A small image classifier, trained from scratch.
Training: muon at rate 0.033, 12100 steps, batches of 64, held-out accuracy 58%.
Data: trained on photos of arthropod specimens (BIOSCAN-5M), 4.0 epochs.
Rows from block 7 of a small image classifier, named by matrix and row number. Rows with one number belong to one neuron. Each number is 200 + 40 x the weight over its row's rms, rounded and kept within 0 to 999. All counts start at 0.
After each neuron's rows are labels from the 100 images, of 14976, where the neuron reaches its highest value: "strongest on" is what is common among them. Only what is clearly more common there than usual is listed. The data: photos of arthropod specimens (BIOSCAN-5M).
# fc1: MLP up (model.blocks.7.mlp.fc1.weight, 512x128), inputs 64-127
# fc2: MLP down (model.blocks.7.mlp.fc2.weight, 128x512, transposed), outputs 64-127

fc1.132,170,181,178,253,164,298,217,205,237,208,141,138,176,147,173,220,154,193,164,208,248,204,170,251,209,191,275,202,248,215,218,192,137,144,205,213,131,244,247,219,226,222,288,175,221,169,184,181,213,197,202,133,234,238,190,166,201,201,178,207,234,227,190,230
fc2.132,182,227,229,114,237,229,184,232,175,218,219,211,266,234,284,124,227,232,291,189,190,216,174,214,268,219,175,175,165,145,141,182,207,187,208,235,224,249,211,167,184,207,237,208,215,231,108,186,222,163,141,186,209,189,145,250,229,196,202,197,138,164,156,198
strongest on: order Diptera

fc1.58,243,197,117,255,224,204,240,170,207,148,240,146,197,210,164,164,210,165,283,275,174,178,138,253,213,153,168,212,177,225,148,311,177,205,232,225,219,194,184,173,198,165,212,283,178,219,100,264,254,192,216,216,210,139,161,124,219,164,133,179,222,160,286,141
fc2.58,233,257,280,186,261,194,140,181,187,191,191,176,169,181,170,159,221,206,182,194,224,263,242,190,198,225,221,229,160,220,260,140,282,238,235,244,201,209,145,196,215,158,134,230,244,96,274,242,211,206,130,219,215,231,198,153,207,210,190,173,130,126,166,136
strongest on: order Coleoptera

fc1.248,218,210,224,254,205,236,197,155,202,242,116,206,200,193,159,186,252,265,205,125,188,141,232,221,208,196,200,235,241,237,214,220,227,272,208,175,187,225,204,186,255,125,150,255,175,157,226,199,184,182,233,202,129,220,254,178,217,226,175,214,251,191,176,197
fc2.248,196,153,163,166,208,143,97,231,281,178,224,229,235,143,210,225,158,197,212,239,187,201,179,259,237,249,201,133,312,240,257,146,210,229,222,237,198,254,153,204,137,184,186,236,157,154,193,144,179,233,134,201,230,208,214,195,181,233,181,226,202,188,143,179
strongest on: order Diptera

fc1.59,180,228,195,97,266,190,184,288,166,183,150,225,184,114,216,211,181,187,206,216,106,233,207,203,222,265,241,172,240,248,159,116,183,186,150,211,201,203,211,168,251,242,227,128,153,202,183,191,233,209,168,153,184,173,153,201,235,170,270,203,233,285,218,173
fc2.59,99,175,203,244,113,91,200,218,234,169,158,141,227,228,248,220,239,213,242,168,229,203,232,190,178,261,165,226,161,141,216,159,130,181,203,240,245,246,234,141,185,219,173,267,156,237,114,256,258,157,181,200,163,188,167,170,232,201,190,254,216,234,127,165
strongest on: order Coleoptera; family Coccinellidae

fc1.63,224,240,160,174,250,201,166,201,168,178,220,178,227,299,234,184,220,150,157,133,246,257,182,218,147,171,179,162,206,171,178,138,217,147,206,287,240,206,98,211,176,169,238,174,212,252,268,168,232,188,215,241,165,248,260,194,126,210,163,163,257,185,189,172
fc2.63,202,218,193,203,192,194,162,267,162,156,162,195,152,234,234,261,223,178,197,293,190,153,215,231,226,155,117,200,234,160,133,249,143,176,263,212,175,249,279,199,241,236,176,235,218,202,204,186,209,212,209,243,144,183,223,173,203,226,131,181,177,224,199,157
strongest on: order Coleoptera

fc1.254,186,201,185,207,151,216,184,135,215,240,145,260,238,191,182,187,193,222,191,134,235,177,215,164,153,144,169,110,253,267,254,163,173,224,228,214,223,185,157,197,238,128,171,209,268,218,132,196,156,181,251,200,197,122,167,191,203,209,248,160,241,222,160,208
fc2.254,254,229,270,180,187,193,165,143,208,246,200,224,161,143,162,222,181,219,205,248,179,171,194,246,201,231,156,243,234,207,307,230,263,210,230,106,145,204,194,172,182,197,158,159,146,165,261,226,141,223,222,175,226,176,228,222,192,137,112,205,182,193,204,120
strongest on: order Diptera

fc1.88,207,236,158,192,185,198,171,176,155,170,179,135,183,246,228,227,226,251,221,151,191,152,187,197,179,196,235,143,272,187,192,145,242,190,123,208,206,206,168,131,185,199,202,187,173,156,184,144,188,167,251,187,253,183,211,170,170,210,260,231,201,199,262,215
fc2.88,225,177,254,227,154,206,193,255,238,254,131,196,241,161,181,220,242,184,191,147,275,250,152,186,194,193,205,162,265,241,227,194,213,134,163,215,188,275,205,217,155,265,124,239,197,187,230,277,121,232,173,176,200,209,163,223,184,162,186,224,167,198,221,264
strongest on: order Diptera

fc1.285,250,154,179,242,220,215,187,188,287,227,176,225,166,168,206,186,165,176,165,222,170,211,192,208,190,189,219,201,187,175,208,153,235,149,233,146,248,205,187,187,202,208,154,197,246,167,308,217,247,157,221,186,146,247,155,171,215,229,244,172,187,274,255,238
fc2.285,251,171,170,247,231,190,194,230,191,174,219,167,81,218,230,182,143,213,226,196,175,158,188,227,202,182,209,233,225,187,151,168,287,191,178,232,200,230,207,200,201,262,195,184,211,217,206,207,179,225,250,215,227,139,231,226,168,146,237,236,191,187,216,266
strongest on: order Hymenoptera

fc1.373,203,194,218,196,171,250,217,172,201,151,249,198,150,158,161,163,208,149,201,223,194,227,171,195,139,168,166,182,178,171,197,184,148,204,198,255,237,291,241,199,206,197,195,212,228,175,204,164,213,156,208,158,164,274,262,145,121,169,163,141,229,180,220,218
fc2.373,214,223,189,94,221,143,146,184,201,185,257,224,175,214,216,224,211,187,248,249,175,232,222,226,225,152,244,186,149,244,279,204,205,202,178,215,167,97,249,198,231,156,199,157,186,282,256,215,207,173,178,237,159,247,218,204,254,257,212,145,151,201,222,187
strongest on: order Coleoptera

fc1.4,202,256,176,244,138,163,203,245,202,173,123,207,205,132,235,174,248,207,135,129,206,235,124,219,167,191,229,194,146,223,175,203,135,227,167,180,274,208,161,156,250,225,291,193,179,273,228,277,246,195,251,260,102,230,201,166,219,210,274,234,208,199,188,239
fc2.4,172,222,181,230,179,253,215,281,156,203,189,195,221,145,205,209,195,209,196,230,207,187,184,156,195,217,139,148,236,195,173,238,296,210,211,187,215,236,223,201,105,196,136,259,258,233,149,200,203,253,198,155,294,168,216,142,229,231,235,252,195,203,200,180
strongest on: order Diptera