A small image classifier, trained from scratch.
Model: 1.73M parameters, 64-pixel images, arch mlp_mixer, activation quick_gelu, patch size [8, 8].
Training: batches of 64, held-out accuracy 58%.
Data: trained on photos of arthropod specimens (BIOSCAN-5M), 195000 training examples, 4.0 epochs.
Rows from block 4 of a small image classifier, named by matrix and row number. Rows with one number belong to one neuron. Each number is 128 + 24 x the weight over its row's rms, rounded and kept within 0 to 255. All counts start at 0. Numbers have three digits each.
After each neuron's rows are labels from the 100 images, of 14976, where the neuron reaches its highest value: "top examples" is what is common among them. Only what is clearly more common there than usual is listed. The data: photos of arthropod specimens (BIOSCAN-5M).
# fc1: MLP up (model.blocks.4.mlp.fc1.weight, 512x128), inputs 0-42
# fc2: MLP down (model.blocks.4.mlp.fc2.weight, 128x512, transposed), outputs 0-42

fc1.139:130151091140128139130168122122163103165118109120136132131136149130145119145083168130104135108112138120150121109109162107136144099
fc2.139:165124101130130090147094137114154141129133136155118138116137099126124105154102150183123141153166091114113102137117123110103140121
top examples: order Lepidoptera

fc1.327:089126095109183111117119098123137116140182104125110122129109139145161153098124132130161130120124116133088125128165154108151125134
fc2.327:109144165150167108150126105119089081147159145115120130111124164072091149079128124130167091143097175110124121131126134100159126106
top examples: order Lepidoptera

fc1.506:124095104121152110137124148118123139186119162135107147166172098132176124162134128174141112131124101114132100105159120147116097153
fc2.506:166150161120157148129142117127140140140159133117118082187117109142084131149118119101117091126085154099105130127110157121137129081
top examples: order Hymenoptera

fc1.234:142133125080133177129143112183077110129159122142110165121120082124131115137114143141156120151158141106110096089124136108121143115
fc2.234:133123132161147085128115129120141102132120111136147075159134133171127091117101108109124148095135122103125156143124147148103158142
top examples: order Diptera

fc1.65:157127111172145091098109140177104084099136147093128123103119155108125131198119084128126127138134118144149126091166089086161130150
fc2.65:161132188150109093134111139121139087170147131099095087107172156130090151117145126096136139143109117151126125105082157129132163176
top examples: order Hymenoptera

fc1.374:119125108136122145122150156131154156188134129109095102152123093096128079153089104148145111152144130186138105152119138135125097145
fc2.374:115118121136122144113106133129121098102091105192142118133114164128123134130155140107107091130085142112099122104163081102160171129
top examples: order Hymenoptera; family Ichneumonidae

fc1.170:108142108099094099116102096146140113130104123145180126167091111144148102162166158139097112137153129128104159149140088119117094134
fc2.170:130156166185152144113142154121120124138104101128119137098113153135124119095136126126097092133107137121116095097135154148119157137
top examples: order Lepidoptera

fc1.429:140128112137140075119158093139121115097074155091124152094160130121139106113134134111132111159115105143141140150172110159137122133
fc2.429:124113126162115080132153122184109112158140140104125134125153165133123145141160168111114110155149130153125118121101127138120190140
top examples: order Coleoptera

fc1.108:138100144124065137152139115149133103183154120121121130117152119149106119105155117121100126163127150124136120103119088115101125137
fc2.108:125112146127126173154120135112107129095108128132169123114101103142100128119137108118109094093133129178124167110159154142062077115
top examples: order Hymenoptera

fc1.462:131177129150154094131151161128145094118078059145116145125141138122135129117134153134090135118124137154097099113143067103118101140
fc2.462:169152173121151124140099075115102138093116103124108150123121118142176128107127131160087119158160172097155127107117133093145146154
top examples: order Lepidoptera

fc1.330:177104128154122110114120086122174120106130103133134092180128115115142169165127178117157121153118141117107151123129143114105092151
fc2.330:104124118103162126090100147174164062163131118137142108137128152128126158142127171136133118139099153110120125152125153139152163121
top examples: order Diptera

fc1.142:075105141160119143157134086126135123137088102140104119176116105113123130136131143122147120101100123148134132129128115134111090116
fc2.142:168174102104141159128136129176146164145081120173135133122120098143084132099162108114097099114143151155116146128151111167140144109
top examples: order Hymenoptera

fc1.66:083101133106145093133165101124104103137090119165137137143128093104144132151116172138123159205165106096167107148121127091146150099
fc2.66:089114100110107144114166056133112114137158111145117104144084164166166141073145141109111129147137155092157169162160138137128098113
top examples: order Coleoptera

fc1.181:111147125113152095126148161152173113119105121122144121090130120070125143100136119131127119126114135132142126155129106112110146133
fc2.181:108126132169155124147118121111147119115132126096127142164109129117146102136138102162125102144153139094141116148111124099150084137
top examples: order Hemiptera

fc1.403:172118127155118075112159111143156113166120143081111126120138110120154127094149145172125131124125123138145060132149091117101068108
fc2.403:130114121143140136140133141108063106093142097142146128134164150139178174162117075156124103114121120127142125113115121147145149152
top examples: order Coleoptera

fc1.50:137149172115162095158164097126096144125155104113139128116142170101134144118101155136120133132121173096129125176147047142154104142
fc2.50:121176113136079131105112160116127143132086115154157089125189118081155099109122106149071104122142113129141098141155164132136125156
top examples: order Lepidoptera

fc1.11:126096120123098144123101135081157096140134122160126125122145114110149109086104110127126096103096134172175115115110135152121168160
fc2.11:111132094138118117117119111122082123133095150142152123129144112120102163143142116127101109132104146095103119172205138134149058133
top examples: order Hemiptera; family Cicadellidae

fc1.76:119140106079098130136090133121141134103150103149148135148082097108093099113127137161158122150100157102062107133093099166124096158
fc2.76:138112119104159119162136122141145109164109153058121135107130134094134110133114122125170097188162131117140122136122144151128131091
top examples: order Lepidoptera

fc1.411:139138098123138118129129129137141121147112113144107100056101110136118128156140163139107074079160135152139142159134133139130171136
fc2.411:107137179144165128163140143097153129139119115137159147112151130140138093164107147128119147111155115086092090146165173092138113082
top examples: order Lepidoptera

fc1.51:146113166115165124140111069088106124123098126129126153147079139152156132133119129088148120157128160137128100134131097150158125132
fc2.51:144123135109097141124110146126107130138098122120105115165142153117115077117121164149136159120125144101088133088118130148143111111
top examples: order Lepidoptera

fc1.379:113135140096164117132139110131138135153109138133110134123129154140129088111110148147133150122166146160086165154150132125151114190
fc2.379:127116119106133135115142128126114177130167110149142109157146111144092126100140110122120120151125108144146110103146106126110081131
top examples: order Lepidoptera

fc1.310:110109149131166127085109125149125172164131092101166136146138125154136108141170104168129107138143131133140140116104134119095119143
fc2.310:103150121157129140156157117137096118120122142134119102151124119152114172108123128132160129151106140150098152089135148124138146127
top examples: order Hymenoptera

fc1.57:131130055088097138109142178109168142087141114183127156149111097132124117172126155137136128158116093127124153162110135099129126120
fc2.57:119121149117140132171120121134123108155143136116155112180107104112137137121163085120121132141112114122146142142156145112144150117
top examples: order Hemiptera

fc1.436:146196112130094092128148113160131108109169109141128123139137084133117107134157125137127135176141148147131110123151112156123108162
fc2.436:148108128115114151133129152068116139140154125120158141102122096171108138086169098111152132118124124165097131086169163140111105173
top examples: order Coleoptera

fc1.35:127150114126104167164138166109171140099149154146110127111132118141173112155106093115155138153120197120090123118083127119164141110
fc2.35:155109148133161135119099149128125103180127122206147133148115140110140121104158125104142140146113135158155096128129209091136131124
top examples: order Lepidoptera

fc1.479:139112107143128134153132147085133113139094137102145149110104108089164096148152138094124130154132168153103121115113145140134128091
fc2.479:102140103165106150135150093153118161124095138150127080103153128148147114160139178149126112083118127141140137152096121139118107114
top examples: order Coleoptera

fc1.33:115108110123143151104107125124117152076124099116145124141057107151146119127129157131162089122142152173102145138113140127171134104
fc2.33:149116131120168136117122112169100114146103113165138127132119127180123132149133116118113107059107123141081076123124127130138148141
top examples: order Diptera

fc1.130:121171140122134101158108097120115135136117093120157117158109184147120157109148138110112120140162171133136104115185102095118093151
fc2.130:116129131095121186132159148125110155108100110158136152130101123121167122115117114148141141107098153167101123087133114148120111169
top examples: order Lepidoptera

fc1.102:131121199132138153151133124134133134121116121120120099134174123148153145093136151116099100109124161130089093146104085147145106113
fc2.102:142124130129120134136189090088133127107088101096134076105107154105145077110136083109129157164121105118148149142184167142098118129
top examples: order Lepidoptera

fc1.299:171128162110085114116118099141121147156148131102143125144145118089119118114148140115137113080113128131151144124117122121167158173
fc2.299:122126128131115098123128183148154114178155183083168152133155144097094143088089127124120095122111151160129130127151129123125137159
top examples: order Coleoptera

fc1.491:137104186117135127197099117105160116092143148108110100132128114134121134124104142084149137100107169135062128133105147144174091116
fc2.491:111138128144135123114153142118127154085089162127162091094100106108120117107120090125107158079167118114120146141155131141148122116
top examples: order Lepidoptera

fc1.233:063110090107081123190154132083155117112162137106142141127134124111120130114082132126132132125114116119105152108083139165093131152
fc2.233:163122129173165120143095151135131118171129152111172115098138142136155101119153142126097150136139163077133138137173104086105122110
top examples: order Coleoptera

fc1.271:134100153123113103171139119122098097135118165100147145127106094118073134086116145117151130197129152125153139140157121153082106131
fc2.271:127109124144109137096121162122141088113137111112177127122123157159124099144162186133132144120161196109111132122115110105160105099
top examples: order Hemiptera

fc1.303:148114135095102124146119109168110137134126108113164165118142095139120092115078125118143096116083134128110125120119120123138129147
fc2.303:160153143166123126158165118119117159136105109124113118128135118148081104129165093079106127110155110119103096136145111157136133159
top examples: order Hymenoptera

fc1.284:145130132128082103131130153101127135156128080154143159139087135120139170151080162134111110135108141141101134113104158149141114096
fc2.284:119094129136105104149170108103086112123141119118063107134106131123121128154117091078105143091130149142140114145115136145152136142
top examples: order Hemiptera

fc1.451:143133156125115162144103126089168126121130139145198136197120119131155118157142126130131154122073121122073128136101128111162109156
fc2.451:104108129122125132138144103076138097147089122108113143159131129094122104103122138113129131104149126129114104130156119163071129052
top examples: order Lepidoptera

fc1.120:132100163120120149141135154125125088114133135103128125118105094112121093100162127109136086167111163142139141114139131165108097132
fc2.120:111092118135101164129169100104143068128093140137171101114096114136135135121165142127109113129143164105119119139146146145084110107
top examples: order Coleoptera

fc1.202:129111108078096103112137160153134156148099118118150122132135095130133077102142165138165093121141126152130148097121178127131134134
fc2.202:134116139131141091110099129142063119127123139136126122125134091185104099161116103104143145156144141173135095123125148083133151146
top examples: order Diptera

fc1.298:085113117170140165095164122161165104135071088103128164121121099096148153149109142145124170110128128145103120150127120149123087101
fc2.298:116145110118127123141138109140086115136133138155091123124131139128109118134152149113104073112097125117120172117151103098147104123
top examples: order Hymenoptera

fc1.225:144135094143120111138077119086157138150096115149190164125116139141109151145130080110114109117105119157100128103161140125120103136
fc2.225:116136095172192131123163140117111108145129167111150118113107128138105133140128113138159131168124116123144123111161084144125134064
top examples: order Hymenoptera

fc1.55:114133131090134109134133124166116135128123138119114158160108103124141097162173136132154133135093128116116166138149126169120105103
fc2.55:129140137131127105152129112134101097123126090132117139178185147126146160119128111103122134111135137117114116107134130117140176155
top examples: order Lepidoptera

fc1.402:152122124080097134139150117116134134096142095159119136145143119127085138119081098186138156155135100137104138132142164122175148177
fc2.402:116144109142121142110134122095098166123130099114147106086152193134099152085117154101174089124135152124092105167116118105086121126
top examples: order Diptera

fc1.431:115119116127136068097148098135104150157153136084130115136147121170126108154116128098118118179139093188151157178147118128093105159
fc2.431:084091164124124116151117136144109138110127108126104109152113144146088123124156139140109110069148119093108101108114125140133116109
top examples: order Lepidoptera

fc1.382:088100095145147130118145138094120130111129086132167183130174143124113147108175148107124137117155136159105090113136138136128109116
fc2.382:157135127096085119144133107167096107121117136125105158114131169144153102099148159133147122146068126124157175137097114127124179160
top examples: order Lepidoptera

fc1.353:115113078116080119123103135146118125161107135110161100065112140111147113094117141147070152119157142142135116174129149154128134160
fc2.353:117083121137136160085155101119135120116117128164129164118117132107078119103093094156178137101127127126113130095164117164124138107
top examples: order Hymenoptera

fc1.16:113057133153130116124166134121090165143109119130143146144163110156162153182098079115137102124126128117133124079148103109143139094
fc2.16:142120137161164128175151134133137088142150110112097116139173078117103136152174125136143138102111145060171130141113142148116118120
top examples: order Coleoptera

fc1.380:071143095127103076131152130185181156088153128178132171118174140138106130126094107147125102137137141111097140106138111135115103162
fc2.380:148100127124188158062117120138093090143107156152140085124092188147124128089144130107131137130124118063106134128146082105096126149
top examples: order Hymenoptera

fc1.207:100120175143140152112153150145137121124122142101142107136159167144118127127107130120140158124157110141142119112117114103145098077
fc2.207:153126121144093162151124157111125134133137122151114110139133134091141113136138052149120114137090107171092109131162143138108073161
top examples: order Coleoptera

fc1.198:104145138126119112081102158101145164188119120113090105113148128097106104087114088150135137110129132119170137126103092130108155139
fc2.198:124125141142149150144058117126126163100092126138138122132103126149102116162173159162095089141125133136137119144176111094130160125
top examples: order Hymenoptera

fc1.89:088151120158144080147118148174119166123133090140138130106094108089123099109096135162105144106119140130116104115142135146103110176
fc2.89:122134149094109141123146130080122147098111128122133132126115157160105126121119135102118097189104114098118118160134098137145118211
top examples: order Lepidoptera

fc1.282:120113137149118131144133160123112092142129125146158167143137077104111160148125107114126126123107152140167133106179124111132094130
fc2.282:115135085131127167114098073142176141125103116111130125099154117147099103127165127128134118131121154112134123100155134180121130096
top examples: order Hymenoptera; family Ichneumonidae

fc1.162:116149148134163078146130093121126112095092048135116120116136125167079126104123123168106081152136153141078111123131136097148119122
fc2.162:091164155103217127092071129108130143166111134146144126149135114167094131103154150124109141125082133097135129137094118147128135135
top examples: order Lepidoptera

fc1.235:146119160092108097152142061154152114148129125090130134108121130156137177154123172116154097123153128133114144100116108116143105159
fc2.235:106131115124102090139123111150116128175121116126087159104120171127120104115117085138155137113117141098109166137073094117130131152
top examples: order Coleoptera

fc1.248:100144167107131109130145149130178161148136096092125107128139110099125134149104092103145118117083116108134174129122094107146107139
fc2.248:146141126140085150134136081135118090113133128137070115112150120155103106156164135133076079102140147078117139107150134145135088101
top examples: order Hymenoptera

fc1.483:111159119128084077146118116135144153109132134130099174138131114130125140107102151117122154113149126132126140211108118117104084125
fc2.483:118098189107110102132114189105154120119135142112124105150111135113123142100151129111088124149148137115135147120080127100156110144
top examples: order Lepidoptera

fc1.439:108139125115099107136132139161078154142112113157140132127094134135146117102114103161119143137109155142153155157116097152138087110
fc2.439:105127175118129118117146092113152119094125114089118172176110124105140151138154131102109122141152119108121115082112136124106122110
top examples: order Lepidoptera

fc1.319:128160147110126108143132118124124131155069128096102143128111150098116110125103128131159136089131101159138156114155124113149144113
fc2.319:144100091146142109102086143141126107121147143108109163155130129110150127118146111132129095129128142092124153124092117171160145196
top examples: order Coleoptera; family Ptilodactylidae

fc1.175:137165094160141093151141101102143118113134120142122117122138100184140128104178152135173105141131108087106111089127136146182156104
fc2.175:096142191154174094109116117101101100134161090147127113138130109107079116121128138099123127102131130106104163138031126137159186129
top examples: order Lepidoptera

fc1.201:121189137100095117146172140143111140118104104094133128094107089136106106135125134178127128117124172126144139100149137123144087142
fc2.201:096145150113169103113142100119140148102115140130097094120107113146178128121122140136113127126144101119122163116134110118131124142
top examples: order Lepidoptera

fc1.412:132101120181110115153139135163158158099141140161113088141127132144109148122140115055102097137089178151116132119147133093151085156
fc2.412:099126131112133142136124139140119127102085133123148115149128108120121098113131104138139122090180104116103117133112094115126155122
top examples: order Coleoptera; order Lepidoptera

fc1.410:172080101144105132131143140112167076120115135097134133118123115134147127187129154153080102138086137115128102136156121134134147119
fc2.410:109120156149154188169088091087122152133086145113169165090152134154152095115149134117173120084119121139106170155122141130116127133
top examples: order Hymenoptera

fc1.68:135096150126094105129097105131127134162126092123131134122144071141109139141117092154154134102154127146138135137130162132111083121
fc2.68:122128144084103169165158166148114132129097168152113124133133120118091158153110149092103154154110152118117108122113103134158137119
top examples: order Hemiptera

fc1.224:147179092136087100104133114119116114106143118130108138092144117125091098129099158112129105105100146158128178117133128161112132117
fc2.224:137119119135136075131101139155126150150118134138134101101132119129142128140146099116135146101183064125151127068161131138163147126
top examples: order Hymenoptera

fc1.433:141119105160116120127130143122119110166145131109085113112141095123099103183131084123143112156136207127149183121113113144124136104
fc2.433:124122143121149110150147162117104099159101153163099122118137094150118135142110119110083163108108118145119114120115125107145103104
top examples: order Coleoptera

fc1.250:108120135140122120146124135135122151123079083153105116131112117103155106098105130103123109123115163127150127148126162178146140124
fc2.250:162110120106157134102139153122128081114131121134174137129112138143099108115122132119157126168137093122117125079113121110107102158
top examples: order Coleoptera

fc1.475:106114151115136123152120129136153119123154145144084120130136091142123141145116156119107142155097099168123128126125109101150100158
fc2.475:152101147158109147172110127092122131083103111126191122105116091168126122152116103101151110151180109125087152141122132144121152119
top examples: order Diptera

fc1.430:065109137128120116145143131126135135111097099145148134148103077134158130119115171171136117139165124121093133116113106164108125155
fc2.430:125153112106100170129151176148080157154122153168178144092114117096137090110131132109107108157113147138123090126145124140119103094
top examples: order Coleoptera

fc1.37:152108092114095110149115140109116113178114182154147132106131144096095120156133133147157122152128118139141117098173113140111160107
fc2.37:139146126118127110125138122119127145164126163083155121136127144114105121177089132135123109137089100117151105128158089152151111119
top examples: order Hymenoptera

fc1.461:134114156166103088110144125140156098067126116096088131161151118143130108120123119108085138148160144121106110125146125144137163139
fc2.461:115093123146127100134111091112154150129098163139107113133124071092107158148183116160146138130105087135116113130092122087159124093
top examples: order Hymenoptera

fc1.40:156099138132155088122073126164134098112142125135126107136154115160158089147158109138122137125144149173135157140132117107123090105
fc2.40:159106132138145122178106099121099126127124110140152135085158147145127128123151087074164113140124123139144141113153108172111129141
top examples: order Hymenoptera

fc1.210:114157152150185089150115104110116138127137145104111134120149101071155126091130107131117118112127109106129070151131107118135118133
fc2.210:129135130142105129118116116146147120100160123087116082151124128123157117106171169136147138135083105145156158111130133157142168105
top examples: order Lepidoptera

fc1.255:121115134120152112140108096128131094097151106133163149160127113104123128087096170154107087109156083132132135109106125081171109156
fc2.255:144157088130117086097149143174097146144108139090113120157135137160087147130144076132143105149148148103127091127096139118120138122
top examples: order Hymenoptera

fc1.407:109094119136075095171154117144117152127077145107172095111122109115104104107142134131126151156143159106129115089104082150124121158
fc2.407:094141104132168127126120152149092114140136157154123128094133137169089114162151114151131123095187129210114092117113118104121114086
top examples: order Coleoptera

fc1.131:140141119111079103138158147111128152155123154121087163123123107092123135139091132139129118132111137122167148086163135145148145192
fc2.131:160135110141126091136117184130115105152162148101152133159140152153105132143137060124089085107109149149119114122138096129125107157
top examples: order Coleoptera

fc1.72:107140137111107115182139115153131099132137118120115119123141125092150101144126120152139139122096123137089107128139111175153080153
fc2.72:110125127105134113117115113125127118130134074138105119110166149125160142116138104136124143180095164144094182105123122092090148179
top examples: order Lepidoptera

fc1.289:144108140163164120153115103098103183168094121118148146116157151076143144139126128124100130125119167131101111133138109159129125126
fc2.289:132139111153104095149099108136106122117150143147096153082130143122125075102142133158132140090078132130149153120099115122133131129
top examples: order Coleoptera

fc1.186:095107148149135132141111113124145143132104117080122153136154155138122139178141138144130101176097136142106155117124124119136101133
fc2.186:153126143118147126149103126150133139126090149163095169155149106111111131142125131101107097135120137112143125122121109088124134120
top examples: order Hemiptera

fc1.503:135148118113080091157117132099144128140153114101122131120134052127131154082097149105109118110105118136131097135118154134128131092
fc2.503:107133091152120157123133103111154103148133151161097133127092098144111141122112118148103154089132123172117111159098143143115122118
top examples: order Hemiptera; family Cixiidae

fc1.1:112118134146076111158147122100134142116047085123154159149118107150145116135124124132168141142128206119138111105089110127146152100
fc2.1:145120103102124116163113143080101138159102135147118144141116137138140150143113109106121128109108119174106130149075136183148117093
top examples: order Coleoptera

fc1.364:138101130140137144075126130111119134115142134114087150085096155145074104126138097124153144112107154136156131125168138145076129126
fc2.364:122144166072158145169117071123138101096090132171164076123085141163098132163122176105144125110136122119173113120152108130133152098
top examples: order Hymenoptera

fc1.268:109130156131111118174103137108126121117121174081124126156107073088075109117131131111148111142130147147111061122104111136145102072
fc2.268:110116128135124113082101101125151138125161121132131089153109134136146105156130096057162167157085128102125161157126148122136128130
top examples: order Lepidoptera

fc1.363:147126157144116115161144136112119097162148134114116114133113117087100139134106162125143126158156127094124093112130127133145107135
fc2.363:103111139125134133083129103113086117144107139182107080164141124077137129147160138184149142089134094114131108153140098141125133095
top examples: order Lepidoptera

fc1.45:115136119080078133142120143133132084145153129078122090112131148104124136117107128143136143122121140128179122143076130139087118135
fc2.45:142124136134125158142104145123146151125138087142152117119134136077153119140170127106095141173119117125104152122136105099133108126
top examples: order Hymenoptera; family Ichneumonidae

fc1.322:148102116170168137110106123148125152174113159118209138130133139132137125136081147110149138083115103156101158104158110126099141145
fc2.322:122150119180157126102100163135125182145100128113128115123163115143123105106164128139121119132163109117143108132101138072151140124
top examples: order Coleoptera

fc1.302:154155133127094139163100152163127136132134157086129135113122141089115133121091147171164122100092122150143115116112160141155145163
fc2.302:147098087155118208097172118144163121130102109128149113114135137145106177093124103118145145136103138123131160150136113156152095161
top examples: order Hymenoptera

fc1.184:110115151104100115130121114081152108118129129141124152129126156140099122118088122106139138152072152152151166146171169158112123176
fc2.184:145190062156133112162130131088109127126142123109127136107122133098165159152144090124091107106138143130156107129171133155109095149
top examples: order Hemiptera

fc1.418:108112162124119129123130136125129119154143096121109090124142103119142116076109127133139114148118163098172095130155118151095113157
fc2.418:124134144122119183146146144136134140139097118157175142153114099141067116132131148116067114113103169132142128095151128168117145109
top examples: order Hymenoptera; family Ichneumonidae

fc1.375:108153123082168131129110129110157119136122125115097132133135111154179111107153127158123155159097106162115097114136126128160082137
fc2.375:122106155154153138157144113099111124109165119112134130124119139116095136195108145139098127153132091191117179111133140128133120111
top examples: order Lepidoptera

fc1.425:129156153114174134120148125120103117139164163109133119131121130075143129122139145147130135142124137136099115195129088104179087127
fc2.425:125109128143124170130157133110108140117113128119113128142105179129129079114140140125110131130124074111129143145167121164082137110
top examples: order Lepidoptera

fc1.101:137117132102111118114145117144118099097157109134119121092101095121154114095145152103127065089110158145172106128160130126120143160
fc2.101:130122123111125147088137128113123169158111128144153097121097163156119081171104106124129142151133103078106158120113163091116111085
top examples: order Hymenoptera

fc1.166:151095128118163135108138122136182179158115147109142124179103125125079163145119144128130102127136139137103139081149153112125140116
fc2.166:108158111154171121123169129141129082115102136102142145167084107162121085113113201064130139144113129109117091138113128157088124086
top examples: order Hymenoptera

fc1.300:115112147141142138145149120113129164115127150124174180130176146128167113108112148141119149129139131117135124116092091105137096154
fc2.300:123110129164088121149137104095072165177102085109148141125115122116145107142155113089078119159149103158139143123134125126105143108
top examples: order Coleoptera

fc1.133:109085127140079127150173115160117119129084114082170169121119080127123108138145141142161158121163135080111114132113114103112132126
fc2.133:131166095130147168105155144159095120144111136152100111121160100160096092156161098155132143106174142150132133120099131137119109096
top examples: order Coleoptera

fc1.440:150124124135114139122144130148145096125118132102120125108153130110128140116173137154157107116120112088122120127120124102120097170
fc2.440:165084125134135129126193116123145113140100084146106128203111115123104140109101117180154117159124140093118107106094136143109115114
top examples: order Coleoptera

fc1.96:118122113108097132135170145093106109167121140113188150154142120141091098161163098099143118165139153113106146110114157118136104132
fc2.96:130084095162109095115125092158109143133108125109109130151082133159141150142134126137123125085132144119141107137102142115131106062
top examples: order Coleoptera; family Ptilodactylidae

fc1.39:101159128129144086143097127098105086130112130135144126147149143126105129134127123130119167077158112120165156157116095089098127107
fc2.39:112113169134090156121160076110172117146130095122108096107114127113119129102114075178108102140122110068133161154118169142152107150
top examples: order Coleoptera; order Lepidoptera

fc1.212:085133118141102100141129138123130161114144101140137145152121093131122122164143121118190139148127113155123098093137138164141138147
fc2.212:202151128140121147151111145162131131127121156137132086107149160164115155138145091134122069121085135106117118107167110085098094172
top examples: order Hymenoptera

fc1.414:151129112138148106136106157164127096133109130113103152081113121156116168139146162114133122130144086144133138142087086151134132114
fc2.414:118113113107117114145127111155120161134187098122116136136119122139148118114135102154131122116146124142140154081098201081142143152
top examples: order Lepidoptera